A small contrastive image-text model, trained from scratch: text encoder layers 10.
Rows from block 6 of the text encoder of a small contrastive image-text model, named by matrix and row number. Rows with one number belong to one neuron. Each number is 128 + 32 x the weight over its row's rms, rounded and kept within 0 to 255. All counts start at 0. After the name is the row's rms in percent of the matrix's.
Before each neuron's rows are labels from the 100 texts, of 14848, where the neuron reaches its highest value: "fires on" is the input token at the peak. Only what is clearly more common there than usual is listed. The data: regions of photos with short descriptions (Visual Genome). In brackets: how many of the 100, against the usual share in percent.
# fc1: MLP up (text_encoder.blocks.6.mlp.fc1.weight, 768x256), inputs 128-255
# fc2: MLP down (text_encoder.blocks.6.mlp.fc2.weight, 256x768, transposed), outputs 128-255

fires on: "green" (92 vs 0.6)
fc1.104 063 [ 44 187 119 111 151 107 119 128 145 128  80 142 124 151 144 224 155  71 122 158 122 122  77 141 114 161  91 158 158 124 158 123 105 134 109  98 116  98  81 102 166  92 132 134 168 102 146 131 135 136 179 112 159 126 111 135 147 148 166 140 121 141 158  77 153 154 118 150  83  88 157  88  91 138 117 109  82 127 136  56 114 108 168 116 181 155 145 132 163 114 126 144 109 103 139 145 169 130 182 143  85  96 117 107 180 106 120 137 170 148 211 171  92 117 123 141 111 113 146 159 167 143  65  88 161 155 141 102]
fc2.104 046 [ 70 131 159 140 135 154 138 133 119 190  88  91 115 200 104 131 154 135 129 120 154 113 123 123 166 148 105  94 117  81 126  71 157 153 178  91 129 192 126 109 143 187 130 143 184 174 127 122 134 126 153 146  45 132 210 163 111 126  99 101 109 159 161 140  90 163 158 128 135 100 112 117  77 143  78 144 140 160 126 155 102 128 115 186  80 185 143  92 132 180 162 141 157  74 117 107 134 175 135 153 164 180 131 160  82 133 124 134 135  97 101 146 171 145  91 142 156 134  70 126 119 119 161 167 140 113 116 142]

fires on: "<end>" (35 vs 13.8); "field" (25 vs 0.1); "grass" (20 vs 0.2)
fc1.711 051 [130 119 111  70 145  94 136 127 130 126 134  85  60  36 118  83 116 149  80  82 140 135 101 152 106 140  93 176 114 167 100 118 131 192 104 179 141  95 126 139 145 130 105 161 150 116 145 129 176 114 147 200 159 127 163 113 171 129 149 118  47 116 147  35 105 123 139 139 125 139 154  79 104 138  99 163 166 123 154  84 147 110 145 164 166 126 119 192 138  77 158 150  88 169 101 147 140 142 156 123  86  92  90  79 122  89 110 132 175  78 154 118 158 128  79 124 168 133 164 132 136  73  71  79 163 108 154  98]
fc2.711 037 [154 107 157 108 151 162 137 139 128 120  93  78  72 122 173 118 183  78 164 156 119 159 142 174 130 125 138 137  97 139 130 159  80 139 148 120 111 109 122 114 193 134 146  80  76  94 154 131 192 104  61 128 103  90 145 120 125  33 122 148  58 107 110 151 116  98 127 136 130 109  91 161 103 123 141  84 103  95 100 128 114 145  89 166  65  62 156 126 123  81 105 134 143  61 135 100 128 121 131 173 137 128 101 160 124 179 170 116 135 162  98  90 135 211 153 139 194 178  84 121 145 127 208 115 136 143 102 142]

fires on: "green" (72 vs 0.6)
fc1.382 087 [133 130 123  82 100  71 133 127  90 128  88  36  83 115 124 153 115  80  47 180 119 117  87 171 134 135 163 147 167 171 140 157  71 128  69 164 136  93  76 149 117 125 145 173  87 169  76 150 154 111 125 138 149 125 114 142 138 165 151  66 131  72 120 108 117 111 163 201 115  88 182  80  89 124 112 139 107 117 107 117 124 127 154 127 143 172  43 153 139 114 138 137 129 156 148 142 154 113 138 145 103 104 120  96 194 143 109 110 148 101 198 132 107 136 130  82 121 134 133 166 186 164  44 111 151 115 112 119]
fc2.382 066 [102 109 115 158 103  36 133 120  82 137 114 113 145 145 107 144 150 105 114 125 145 110  52 101 186 145 187  99 125 139 112 146  64 145 148 217 106 191  33 143 137 108 112 127 155 121 120 120  90 129 148 137 131 140 161 133 138 115 132 128  45 150  96 158 140 100 195 178 127 117 146 136  68 136 162 151 151 123 104 110 146  70  96  81 137  95 137 116 148 169 154 176 131 103  82 118 134 146 108 149 122 130 135 111 133  99 123 122 118 164 177 149 105 189 110 173 176 178 108 244 146 132 143 133 135 138 120 180]

fires on: "<end>" (32 vs 13.8); "chair" (10 vs 0.1)
fc1.301 183 [144 107 159 185 141 174  96 160 149 149 145 196 131 167 119 121 165 149 163  98 139 130 170  84 166 146 147  98  89 100 109 159 170 102 196 132 153 175 109 111  88  97  89  92 141 123 179 125  89 149 133 116 127 103 163 121 129  93 115 151 132 184 111 137 178 202 114 104 150 168  93 171 150  89 107 102 192 152 141 121 130 153  67 153 153 123 164  69  71 169 145 129 163 106  98 129 107 129 144 129 144 145 148 172  94 127 154 140 144 153  69  97 137 129 162 177 149 173 127  99 124  96 173 152  81 119 156 170]
fc2.301 238 [125 112 127 124 105 113 168 127 123 134 125  95 119 126 147 127 128 130 127 136 124 131 117 126 163 119 205 111 127 156 140 135 129 114 131 164  98 161 100 135 177  69 133 151 119 116   6 156 128 124 140 210 138 138 119 115 127 215 155 108 124 105 155 164 100 134 133 134 114 159 143 121 112 131 181 184 133 100 153 125 125  77 218 108 121 128 111 132 231 139 126 129  55 140 191 133 135 126 127 117 125 123 120 128 202 124  89 131 136 118 162 138 127  85 137 193 126 167 123 167 102 137 120 115 154 124 115 137]

fires on: "<end>" (77 vs 13.8); "on" (7 vs 3.1)
fc1.350 046 [102 136 202  93 139  96 148 120 114 129 144 104 158 114 130 160 104 105 141 153 161 115 107 151 137 105 113 140 112 106 103 106 132 174 112 158 120  65 162 100 142 158 123 137 163 144 104 127 147  84  80  65 107 121 140 123 138  97 127 152  56 130  77 118  45 178 102  57 125 104 140 101 123  90 156 181 130 116 160 130 170 143 124 116 111 129 157  89 145 158 156  86 146  90 112 108  94 165 189 128 100  57 161 191 128 159 126  68 178 118 151 165 144  99  91 130  79 115 134 195  75 146 138 111 167 121  96 108]
fc2.350 040 [126 210 159 125 143 134 124  87 116  87 114 209 132 134 126  95 152 153 100  93  89 125 124 165 143 121 122 104 110 104 169  85 105 116 149 124 164 106  70  39 154 147 137 193  61  96 146 105 145 166  66 136 128  91 139  11 137 156 188  67 129 107 108 131 132 168 113 146  75 115 145 160 143  49 158  91 128 155 181  56 120 146 155 102 173 132  88 101  78 144 114 136 118  72  95 100 140 129 126 119 144 116 146 129 159  80  73 124  86 103 138 104 121  63 141 112  95 130 167 138  89 103 202 103 108 138 133 157]

fires on: "green" (73 vs 0.6)
fc1.160 073 [135 169 146  96 155  97 148 163  89 135  94  55  90  78 139 146 141 115  70 157 124  72  54 145  89 141 139 121 129 156 133 137  32 136 107 143  86 104 137 132 129 161 131 135  84 150  82 143 126 111 168  93 142 110  94 146 105 149 113  68 153 104 132 134 150  68 121 162  70  98 193  85  98 133 166 132 135 168 127  84 117 121 192 100 142 126 110 171 170 127 155 134 144 117 143 155 151 161 109 130 101 112 140 119 191  77  72  81 156 114 153 163 114  82  59  77 106 129 125 150 163 131 109 113 159 162 119 124]
fc2.160 056 [137 112 119 146  92  95  81 136 130 150 182 157 101 185  80  97 147 143 107 204  87  82 116 111 161 149 139  96 128 132 110 144 146 141 149 168 111 101  84 144 151 127 118  52 142 138 169 148 103 139 108  95 157 147 151 144 111  74  88  89 123  93 119 190 159 140 133 148 140 121  74 176  57 136  95 105 149 101 116  79 137 118 157 149 135 140 145  49 158 142 133 165 107  91  75 111 104 135 177 178 133 127 161 142 138 114 102 116 106  95 131 102 153 120  84 160 175 129  73 203  97 100 172 123 163 130 127 158]

fires on: "<end>" (68 vs 13.8); "sky" (21 vs 0.3); "blue" (8 vs 0.7)
fc1.308 168 [110 152  95 106 108 180 148 123  71 119  81 108 169 111 189 166 144 102 140 171 102 145 158 179 128 109  98 140 139 160 169 101 133 119  89 124 113 129 156 171 142 147 187 110 167 159  92 133 110 163  86 170 102 119 127 146 102 105 126 106 162 141 143 157 105  59 119  68 123  94 161  53 186 147 152 115  72  89 131 160 130 125 163 137  90 159 105 201 154 113  93 136 140 132 181 165 187  89 135 157 159 156  99 126 148 151 107 140  95  88 130 128 181 126  82 145 122 112  87 140 114 178  74 124 123  96  85 119]
fc2.308 129 [170 110  84 140  93 139 136 147  74 127 108 119 159 141 188 133 207 135 165 131 145 107 152 116 162 168 127  86 104 122 101 166 152 151 127 166 111 154 200 116  93 126 119  74 146 114 108 127  82 153 164 124 172 134 176 117 148  84 117 154 127 177 127 176  96 108 116  62 130 162 156 102 133 105 228 129 128  99 146 110 132 143 106 127 149 118 149 141 123 148 126 149 134 110 162 115 133  96 112 125  89 173 119  69 135 115 141 168 188 130 125 117 144 159 107 202 125 147 168 134  69 118 100 151 121 155 175 186]

fires on: "green" (94 vs 0.6)
fc1.602 261 [128 134  69 119 116 103 135 110 113 132 111 108 163 126 199 134 129 113 120 166 124 142 136 139 144 156 147 123 157 132 127 103 120 104 105 179  85 135 110 190 135 108 240 109 188 156 101 117 120 159 120 139 147 114 134 138 116 136 117  82 162 126 162 182 138 105 153 113 176  86 159 111 171 140 115 127   1 129  73 122 141  42 201 131 130 138 116 151 143 124 120 149 110  98 216 147 142  88 138 156 128 155 120  77 161 130 113 150 128 117 200 162 129 112 103 124 127 131 114 145  90 140 106 146 177 118 123 128]
fc2.602 190 [119  84 152 123  82 123 103 107 150 108 140  94  80 143  72 132 157 150 103  82 131 100 111  72 143 127 175  98 115 113 118 180 115 142 174 139 163 164  61 136 130 137  94 134  71  78 129 146 132  97 151 121 134 140 109 116 188 186 136 144  46 111  93 135 111 170 128 166  90 181 105 151  61 110 144 161 196 106 189 130 101 153 124 129 121 125 163  90 141 133 156  98  90 154  57 114 126 151 114  92 135  64 159 149 174 108 126 114 133 159 107  89 118 166 181 159 157 198 144 170 165  82 178 115 105 136 127 160]

fires on: "green" (61 vs 0.6)
fc1.702 051 [137 157 122 100 133 129 107 110 105 151  86  75  97  87 104 128 110  66 134 151 156  97 101 155 104  69 150 210 125 175 162  56  93 126 128 124 122 109 108 169 152 129 128 150 142 157 116 163 172 106 104 124 152 143 127 167 167  99  62 165  48  99 144  81  94 133 153 179 120  93 164  68 118 180 108  91 111 117 167  84 119 107 145  92 155 131 142 152 181  70 172 168  75 161 121 164 179 162 149 159 104 104 155 122 158 157 124 146 170 106 126 178  81 159 146  55 139 143 112 172 155 164 117 119 149 182  97 121]
fc2.702 037 [140 140 174 131 121 122 122  98 117 158 159 132 110 130 158  71 163 154 100 143  89 145  98 150 163 105  99 117 134  99 149  77 153  99 108 109  99 111 127  90 121 119 157  98 151 106 182  81  75 189  56 136 174 102 181 151 133  97 123  87 171 100 145 138 183 176 109 132 118 154  58 151 158  67  89 112 136 150  82 143 129  91  87 145  61 147  82 139 136 138  82 115  98  98 125 140 130 117 112 193 185 160 174 166 110  93 174  99  68 196 156 143 179 183  84 122 180 116 137 147  96 145 172 135  78 151 121 168]

fires on: "<end>" (31 vs 13.8); "white" (15 vs 1.6)
fc1.205 100 [130 120 104 154 144 157 112 125 138 123 159 182 139 172 124 120  89 137 129 114 135 146 131  98 188 141 144  98 119 103  97 168  96  47 160 105  84 171 113 108 103 123 126 126 143 111 150  81  94 131 127 127 115 109 145  99 136 128 135 130 178 145 125 142 177 182 125 127 143 136  93 153 183 103  69 129 153 157 129 122 142  98  58 179 146 107 183  78  41 174 161 164 106 106  97 110 114 121 139 118 172 153 123 148  98 124 164  81 136 141  74 118 162 110 202 133 171 166 116 120 146  78 171 126 133 115 196 167]
fc2.205 211 [119 113 127 119 109 125 165 132 127 147 122 109 106 123 163 132 119 111 126 129 123 121 124 127 158 123 208 106 130 155 136 135 130 119 119 162 105 157  89 133 171  77 128 150 116 115   8 174 146 130 142 210 133 135 119 118 130 212 173 119 122  96 136 167 103 124 148 132 109 153 147 131 111 117 171 195 141 105 153 135 118  89 219 109 129 133 128 130 227 150 117 123  51 143 191 134 128 129 137 120 126 114 116 122 217 126  94 129 145 109 151 141 139  86 165 199 126 160 127 165 102 137 120 101 161 126 125 147]

fires on: "green" (56 vs 0.6); "<end>" (28 vs 13.8); "grass" (13 vs 0.2)
fc1.242 051 [167 159 130 137  85  94 167 167 127 168  47 124 120 125 177 175 163  84  94 100 140 145 117 146  71 139 115 200 135 129 145  80 113 141  57 108 114 143  71 131 149 155 167  85 139 159 134 161 124 141 161 126 150 169  60 126 184 121 133 117 136  71 158  91 156  69 156 123 154 162 180 103 141 150 105 101 150 101 112 151  95 117  84 123  90 151 135 170 152 136 146 139 125 163 179 143 165 126 168  95 130 132 136 108 132 119 131 140  93 128 143 121  71 164 114  93 153  93 205 148 168 152  71 134 148 124 114 149]
fc2.242 037 [184  87 115 127 150  96 131 128 137 144 130 122 120 133 110 137 166 136 157 134 130 159 150 121 135 175 130 124  94 104 145 100 154 127 102 155 196 130 115 124 116 119 164  96 134 161 149 121 121  58  67 137  67 152 104 104  89 115 164  68 109 143  78 148 125 110 148 147 171  88 126 141 122 118 135  95 109 174  84 141 163 129 122 121  86 131 144  39 134 106 148 146 138 171  87 147  57 153  84 115 143 134  95 145 123  86  77  84 149  84 153 105 204  85  94  60 113 103 116 149  74 116 103 169  86 207 126 131]

fires on: "green" (56 vs 0.6); "<end>" (31 vs 13.8)
fc1.250 082 [126 135 127  60 147  51 147 112  68 116  83  78 130 144 167 141 131  88  57 181 121 153  96 174 110 142 141 158 151 173 147 115  66 100  38 144 140  91 114 139 125  96 141 154 137 161  84 153 157 164 147 106 154  97  99 103 152 158 105 133  93 100 151  87 116  76 115 177 131 102 193  72 143 153 125 144 117 133  94 115 150 100 169 121 142 158  59 177 115  86 119 120 162 125 102 140 179 114 124 165 109 120  88 128 168 111  68  93 137  86 160 125 136 148 110  95  87 114 134 146 134 177  57 110 130 140  97 102]
fc2.250 059 [ 89 118 112 172  62   0 120 134 138 118 104 113 123 166 128 115 141  77  69 125 130 129  79 113 167 171 140 100 112 112 134 117 114 102 150 184 105 148  73 170 115 120 137  99 114 145 140 177 100 154 133 102  97 143 168 106 202 123  96 120 103 164 124 187 125 131 199 180 131 143 117 119  18 165 103 129 119 156 145 101 137  64 128  95 144 113 135  94 167 152 134 148 156 158  65 139 132 152 162 113 121  83 113 168 142  92 134 146 136 117 196 128 144 150 104 148 133 186  74 168 137 135 157 131 165 139  79 195]