Weights of a small contrastive image-text model.
Data: trained on regions of photos with short descriptions (Visual Genome), 203450 training examples, 8.9 epochs.
Rows from block 5 of the text encoder, named by matrix and row number. Rows with one number belong to one attention dimension. Each number is 128 + 32 x the weight over its row's rms, rounded and kept within 0 to 255. All counts start at 0.
# q: attention query (text_encoder.blocks.5.attn.q.weight, 240x256), inputs 0-127
# k: attention key (text_encoder.blocks.5.attn.k.weight, 240x256), inputs 0-127
q.9 [155 141 129 143 134 110 134 175 125 121 150 112 106  91  98 130 112 113 160  44 181 147 159 161 100 154 112 206 132 121  53 148 144 155  89 122 128 111 172 170 181 124 121 171 110 146  70 145 121  85 123 101 171  77 100 140 131 127 143 120 160 140  90  89 112 126 128 119 122 199  84 175 153 102 164 123 158 154 181 165 192 123  98 144 179  65 135 139 120  88 153 133 124 104 111 188 123 131 142 174  66 153 105  63 122 168 139 143 148 155  78 122 160  85 142 117 125 144 125 133 123 113 153 161 105 138 121 146]
k.9 [ 21  59 148 142  88 114  76 142 100 102  70 148 122 153 115 146 137 140 109 127 143 150 120 154 113 125  65 124 108 110 118 117 118  96 136 184 145 132 101 141 122 103  98 185 129 165 130 194 101 186  86 135  85 161 136 138 132 132 146 109 111 135 145 150 167 136 147  99 163 120  86 137 107  97 172  92 101 142  96 133 125 103 108 152 222  60 124 120 108  73  56 183  94 157 184  98 152 121 149  97 112 125 159 100 104  85 135 148 105 120 169 136 111 143 159 107 206 160 136  89 143 157 137  77 123  98 161  81]
q.10 [104  89 166 126 147 125  89 156 173 117  87 136 124 125 130 138 159 141  92 135 104 180 164 134  52 166 101 152  85  77 140 151 101  82 109 188 122 137 131 112  73 150 136 175 141 152  82 165 106 166 176 152 144 114 172 110 152 136 122 120  60 114 130 175 113 139  86  99 155 162  72 174 177 104 192  88 180 155 122 163 155 134 126 169 148 107 171  94 165 125 183  72 126 159 115 119 182 129 128 123 117 106 145 128 107  80 138 136 138 117 126 125  88 171 150 157 123 141  99 102  73 178 112 107 120 110 139  84]
k.10 [131  91 142 129 124 114 132 104 134  82 139 123 154 132  49 118  85 135 186 145 186 104 126 118 187 137 109 102 132 173 102 124 150 151 146 122 127 137 134 188 194  97 109 151 120 152  87 163 142 127 107 152 117 119  97 118  83 136  91 122 156 159 118 120 156  83 150 188 157 151  95 131  84  89 154 105  80 108 147 134 109  98  89 116 156 133 137 154   8  50  41 141 157 102 143 118 145  98 186 127  86 182  92 155  95 133  97 142  97 129 134  86 139  88 138  96 124 106 141 146 162 140 118 115 134  99 164 118]
q.11 [152 130  95  97 128 104 140 141 151  99 167 135 108 121  98  90 130 119 149  59 141 126  95 169 127 126 150 144 139 137  69  93 158 174  81  94 108 146 168 149 176 126 121 176 107 129  79 129 123  83 173 111 133  68 128 122 131 147 151 108 156 128  79  57 136 129 136 132 110 176  98 187 155 109 159 132 108 121 188 138 148 111 103 145 162  69 126 145 101 103 135 104 111  81 106 174 117 156 137 173  83 148 129  72 143 163 112 153 166 181  80 132 148  89 109 108 134 134 120 170 157  86 135 165 114 115 120 170]
k.11 [ 43 132 152 135  82 129  90 115  98 104  72 155 123 128 164 146 128 138  79 147  73 115 146 157 118 162  89 134 166 109 121 124 102  95 121 202 143 146  79 137  82 146 119 141 158 137 118 179 110 158 121 143 126 136 152 142 141 137 166 116 107 123 191 134 170 143 125  85 126 102 109  91 140 150 162  75 119 142  94 139 129 152 146 132 204  76 136  94  95 134  88 147 103 170 180  81  86  97 123  97 100 135 185 113  71 115 132 137 119 102 201 171 118 181 139 133 203 169 163  82 137 180 133 114 132 134 144 121]
q.12 [ 62 135 149 183 154 112  98 109 166  93  86 142 166 175 122 171 147 115 146 170 105 143 167 134 147 111 114 136 117 145 182 150 117 101 132 186 166 154  97  91  83 130  97 124 171 191 121 136  84 101 148 162 125 149 179 141  93 105  90 185  92 136 122 173 133 104 131 133 169 114 138  91 110 124 169 121 123 122  98 133  90 129 131 122  69 136 136 159 160 143 143 186 163 152 109  82 134 120 148 145 185 141 101 147 120  59 133 139 110 106 173 123  67 159 184 119 125  66 109  92 125 162 147  92 165  66  90  81]
k.12 [218  90 113 134 149 120 166 127 102 129 183 141 112 110  75 112  65  93 158 127 168 136  97  88 147 129 142 137  88 122 109 128 170 131 157 104  96 149 142 127 180 100 122 147 117 116  96 102 157 111 169 120 148 135 115 149 108 125 145 113 166 160  61 101 145  86 123 217 137 155 113 130 106 120 117 155  94  56 131 136 160 113  52 126  90 136 104 148 102 103 118 110 177  99  74 135 180 152 199 154 119 154 126 140 138 149 120 122 122 139  94  91  74 106 152 139  99 140  74 164  99  92 149 143 148 117 135 126]
q.13 [188 167  79 104 118 149 162  99 172 116 165 113  90  75 177  71 108 133 129 128  97 114 135 110 139 140 175 135 164 135  94 102  82 161  87  85  94 112 189 150 114 128 170  90  72  94 128  79 149 102 134 124 155 121  73 117 107 186 153 106 141 131 160  90 180 126 126 145  84 137 115 120 120 133  97 121 144 125 111 114 149 168 125 154 137 133 134 114 108 173 135 112 116 121 147 124  74 148  84 144  83  70 163 105 131 184 119 147 116 112 105 144 140 123 102 143 164 123 173 158 117 115 102 198 111 194 141 159]
k.13 [ 88 136 137 108 128 125 153 178 186 142 147 113 130 146 209 149 176 145 117  92  90 117 150 158 121 124 150 116 174 142 154 118 121 124  99 123 182  77  98 112  83 153  95 111 132 149 174 118  72 151 106 144 117 127  98  70 161 152 124 146 105 117 143 143  46 121 120  75 125 149 174 114 144 149  86 163 177 175 119 130 105  93 221 124 102  91 143 108 175 170 204 147  75 182 137 125  91 101  70 125 164 102 120 110 130 119 160 130 117 113 118 141 168 186 130 164 129  94 171 108 157 197 160 137 123 177 135 138]
q.14 [136 128 137  94 114 151 120 103 115 152  94 139 124 160 175 136 133 145 110 189  96 118 163 118 182  93 151  73 128 157 206 107  96 107 122 114 130 142  70  65  93 150 120  92 158 137 174 100 149 153 105 172 121 158 127 149 143 147 146 142  99  91 164 166 149 127 145 144 132  56 157 101 100 171 104 144 124 124  69 109  85 140 160  86 102 173 100 129 131 175  77 163  99 164 168  56 112 142 108  68 175  93 144 180 137 100 106 115  87  87 187 125 120 151 109 124 163 134 120 120 151 150 118 120 138 153 139 111]
k.14 [194 164  90 101 135 152 186 106 131 156 173  95 107  82 158 108 105 129 118 131 111 106 103  92 138 109 206 125 156 145 141 110 128 160 127  36 111 135 158  92 107 143 148  53 113  85 166  49 156  66 165 125 129 111  91  94 138 136 166 127 140  85 117  82 109 141 128 124  59 122 156  92 152 156  54 164 170 125 146 102 113 149 164 118  59 176 141 139 147 159 152  99 142  96  95 163  80 160  89 160 137 124 130 137 137 174 106 114 164 142  82 137 160 124  72 142  96 148 130 161 101 118 138 187 116 169 112 171]
q.15 [123 120 124 113 112 157 127 109 104 158  90 135 131 171 184 144 133 146 111 209  82 118 145  91 187  91 161  73 151 143 194 108  91 102 128 117 150 143  65  76  81 136 121  74 157 105 174 103 148 167 113 162  97 156 139 159 144 139 148 153 105  91 134 146 137 122 137 131 113  63 158 102 113 162  86 156 119 121 101 119  92 142 169  85  83 182 105 127 128 168  74 142  98 159 172  72 116 149 100  72 187 106 146 179 135 107 125 112  87  58 186 126 116 162 104 120 141 121 134 136 149 150 113 136 147 143 139 132]
k.15 [213 172  87  91 160 162 168 105 130 172 166 118 107  81 150 113 118 136 133 127  89 109 114  99 152 125 197 108 148 139 130 103 147 148 125  41 100 140 139 114  98 144 159  63 117  84 168  51 141  81 172 137 160 118 108 101 132 142 140 146 145 110 121  86  96 151 132 131  74 127 157 114 150 133  59 166 183 139 132 111 147 138 174 121  65 163 146 130 150 176 164  66 128 100 101 178  81 146  94 171 122 115 134 108 152 147 115 112 173 132  88 143 165 131  80 151  68 130 113 180 106 115 129 182 113 180 111 169]
q.16 [167 164  90 129 135 125 186 117 107 104 195 122 112 121 107 102  67 116 138 139 164  93  84 122 148  81 169 124 160 149 116 113 157 200 116  91 109 125 168 145 163 113 132  87 124 121 128  96 133  96 107 117 121 139  68 155  95 153 124 153 204 149 114  75 125 142 178 154 114  93 160 109 100 115  83 161 113 107 135  82 127 116 133 103 139 128 102 141  69 121 102 159 147  83 126 156  76 150 120 155 128 144  95 132 163 194 143 152 136 153 102 139 162  62 107  93 125 134 135  99 162  68 105 185  96 146 110 184]
k.16 [104 137 146 147 139 122  96 150 153 152  96 140 115 136 189 133 169 119  76  98  66 166 156 155  84 167 106 145 118  63 127 158  76  88 103 136 141 129  74  86  68 170 142 121 135 143 154 136 101 149 145 160 142 133 168 119 163 133 139 109  89 101 161 164 120 172 100  59 125 138 145 129 147 143 150 152 161 171 121 129 130 144 151 141 140  91 106  81 185 181 169  94  94 190 121 101 140 135  82 140 152  92 166  72 147  95 138 103 135 101 120 156 104 191 135 150 132 156 142 149  94 167 141 109 156 152 104  77]
q.17 [135 155  73 139 132 152 159 105 114 104 190 100 124 125 115  76  95 130 156 148 165  84  97 142 164  76 171 117 152 154 132 100 176 197 139  73 137 143 152 139 168  90 105  99 104 142 151  84 134  70 106 122 101 160  92 131 118 152 108 172 193 140 123  81 131 124 161 164 109 103 189  96 100 141  68 157  93 110 126  89 104 109 144  97 105 143 112 170  92 110  90 170 129  86 124 159 116 131 130 136 134 152 101 161 157 186 130 122 135 144 119 138 161  81 103  90 119 137 140 135 161  89 134 161 111 119 115 183]
k.17 [112 147 147 124 144 152 100 154 132 194  79 156 118 131 183 117 194 152  91 133  70 158 142 139 106 175 132 132 133  52 135 131 115  98 110 148 137 121  99  73  42 173 164  86 125 102 160 119  99 169 136 125 151 132 177 121 144 117 151 103 118  92 162 145 113 202 126  53 111 119 143 136 144 130 135 157 185 191 132 133 147 143 140 145 117 111 132  81 210 196 188 129  94 168 133 130 122 153  74 108 154  99 160  90 135  99 127 130 133 117  91 138  98 190 163 163 133 163 134 131 113 171 118  97 151 166  83  90]
q.18 [145 123 135 106 119 138 102  86 111 159 100 168 145 142 162 134 152 139 102 209  91  99 132  96 176  71 134  83 135 142 195 123 120 122 144 124 122 128  87  89 102 156 125  74 157 106 204  98 152 153 118 152 108 178 123 145 148 131 138 146 106  93 131 169 149 119 160 133 137  58 163  88  65 146  83 175  96 106  93 111  66 154 187 108  82 192 104 130 155 134  73 161 138 154 147  69 133 113 110 105 206 138 128 211 147 109 114 117  95  84 175 108 109 156  81 144 151 133 123 130 139 144 112 103 158 133 126 130]
k.18 [213 185 109 110 133 165 165 109 112 165 177 117 104  51 139 136 126 132 125 133 115 115 140  80 142 119 199 119 160 119 136 115 126 167 119  58 111 158 139  98  90 143 196  49 104  97 155  55 162  89 178 125 155 110 119  97 145 121 159 115 145  74 141 108 125 139 118 119  72 129 150  93 144 132  74 166 173 134 126 120 122 143 148 113  83 196 152 117 167 189 183  82 131  99 110 161  90 127  47 145 141 107 152 136 145 153 107  93 165 131  87 155 150 130  91 138  93 124 127 179 116 103 112 167 113 173 108 167]
q.19 [118 145 148 132 116 140 108  96  81 168  96 146 154 137 121 145 142 163 102 218 119  95 113  94 177  84 178  65 120 125 194 131 119 129 182 136 120 154  52  95  84 147 148  74 172 130 165  87 164 154  91 139 123 184 142 132 133 102 133 155 112 105 130 179 153 133 143 129 120  65 145  81 104 159 119 175 110  95  93 115  74 131 180  81 116 178 109 108 135 146  80 149 123 167 173  68 118 121 130  64 202 124 152 216 141 100 117 107 128  99 174 129  89 168 116 144 113 133 118  85 108 150  99 114 131 152 109 129]
k.19 [210 197 120 138 142 167 178 138 125 170 166 110 126 101 146 118 136 140 141 116 115 111 143 105 171 128 184 145 151  98 130 119 145 172  98  80 109 139 143  91  88 170 160  67 107 112 156  83 138  58 200 136 171  85 108 120 130 128 125 146 169  96 121 107  94 135  87 124  75 133 156 102 150 148  80 155 162 121 160 122 144 142 130 116  91 157 123 147 140 184 209  74 160  85 108 175  98 126  65 170 159 111 111 155 169 178 114  69 193 141  92 115 151 107 105 150  58 111 125 161  77  85 148 157 130 152  84 176]
q.20 [ 87 108 171  90 126 147  98 127 148 141  80  95 136 196 158 119 137 150  74 177  96 126 158 131 146 101 106 107  96 140 186 149 108 100 120 157 151 125  86  68  79 138 102 123 175 141 128 152 102 176 116 143 106 152 161 131 141 128 121 164  68 112 149 174 131 105  90 146 149  90 146 117 121 172 118 122 142 112  75 111  87 119 155 103 114 161  98 109 141 134 100 146 104 149 156  83 131 135 134  59 179 106 139 190 121  84 132 127  86  85 176 110  99 192 130  95 157 117 151 106 158 175 161 101 126 114 146  79]
k.20 [207 110 103 108 141 142 183 112 141 129 190  99 128  83 109  83  72 121 161 115 156 114 106 114 154 130 165 108 123 179 133 120 154 162 154  70 118  98 142 166 159 104 141 109  84 117 115  61 140  76 129  68 112 116 116 114 107 127 131 155 179 124  79  89 113  89 163 199 112 124 143 126 123 162  61 155 151  79 147  94 127 113 142 138  54 165 133 156 134 101 140 138 165  70 102 169 124 167 165 160 127 147  96 124 178 180 120 163 142 175  88  98 138  94  75 117  70 105  93 158 145  92 140 173 119 128 132 144]
q.21 [121 152 128 118 116 173 118  99  91 149 125 168 122 162 119 130 115 145 123 200 117  76 100  80 175  71 160  63 137 143 202 125 116 149 137 107 123 136  92  89 124 127 135  82 145 120 209  89 132 148 108 168 122 165 110 133 144 124 126 162 135 105 145 144 137 125 152 148 148  75 176  57  79 189  71 168 111 103 100 110  45 136 156  80  84 174 106 170 119 140  71 142 108 133 155  95 107 117 116  97 195 122 150 194 173 147  84 131 133 111 176 128 114 138 108  96 128 113 149 124 150 156 103 125 151 135 135 156]
k.21 [209 190 105 124 120 157 158 134 111 179 155 140 109  94 150 138 127 125 116 132  85 121  94  98 116 132 181 121 155  97 131 107 123 138 152  79 119 148 139  73  89 157 169  67 113  90 181  69 132 104 184 135 158 144 146 104 163 148 163 114 135  86 130  94 103 147  85 101  88 105 136 107 135 144  81 144 186 137 135 126 127 161 162 143  97 194 145 104 190 195 214  82 130 126 105 160  83 147  49 169 153  99 143 107 141 154 127 109 166 137  97 142 175 133  89 156 116 145 111 162  93 121 141 169 126 168 104 171]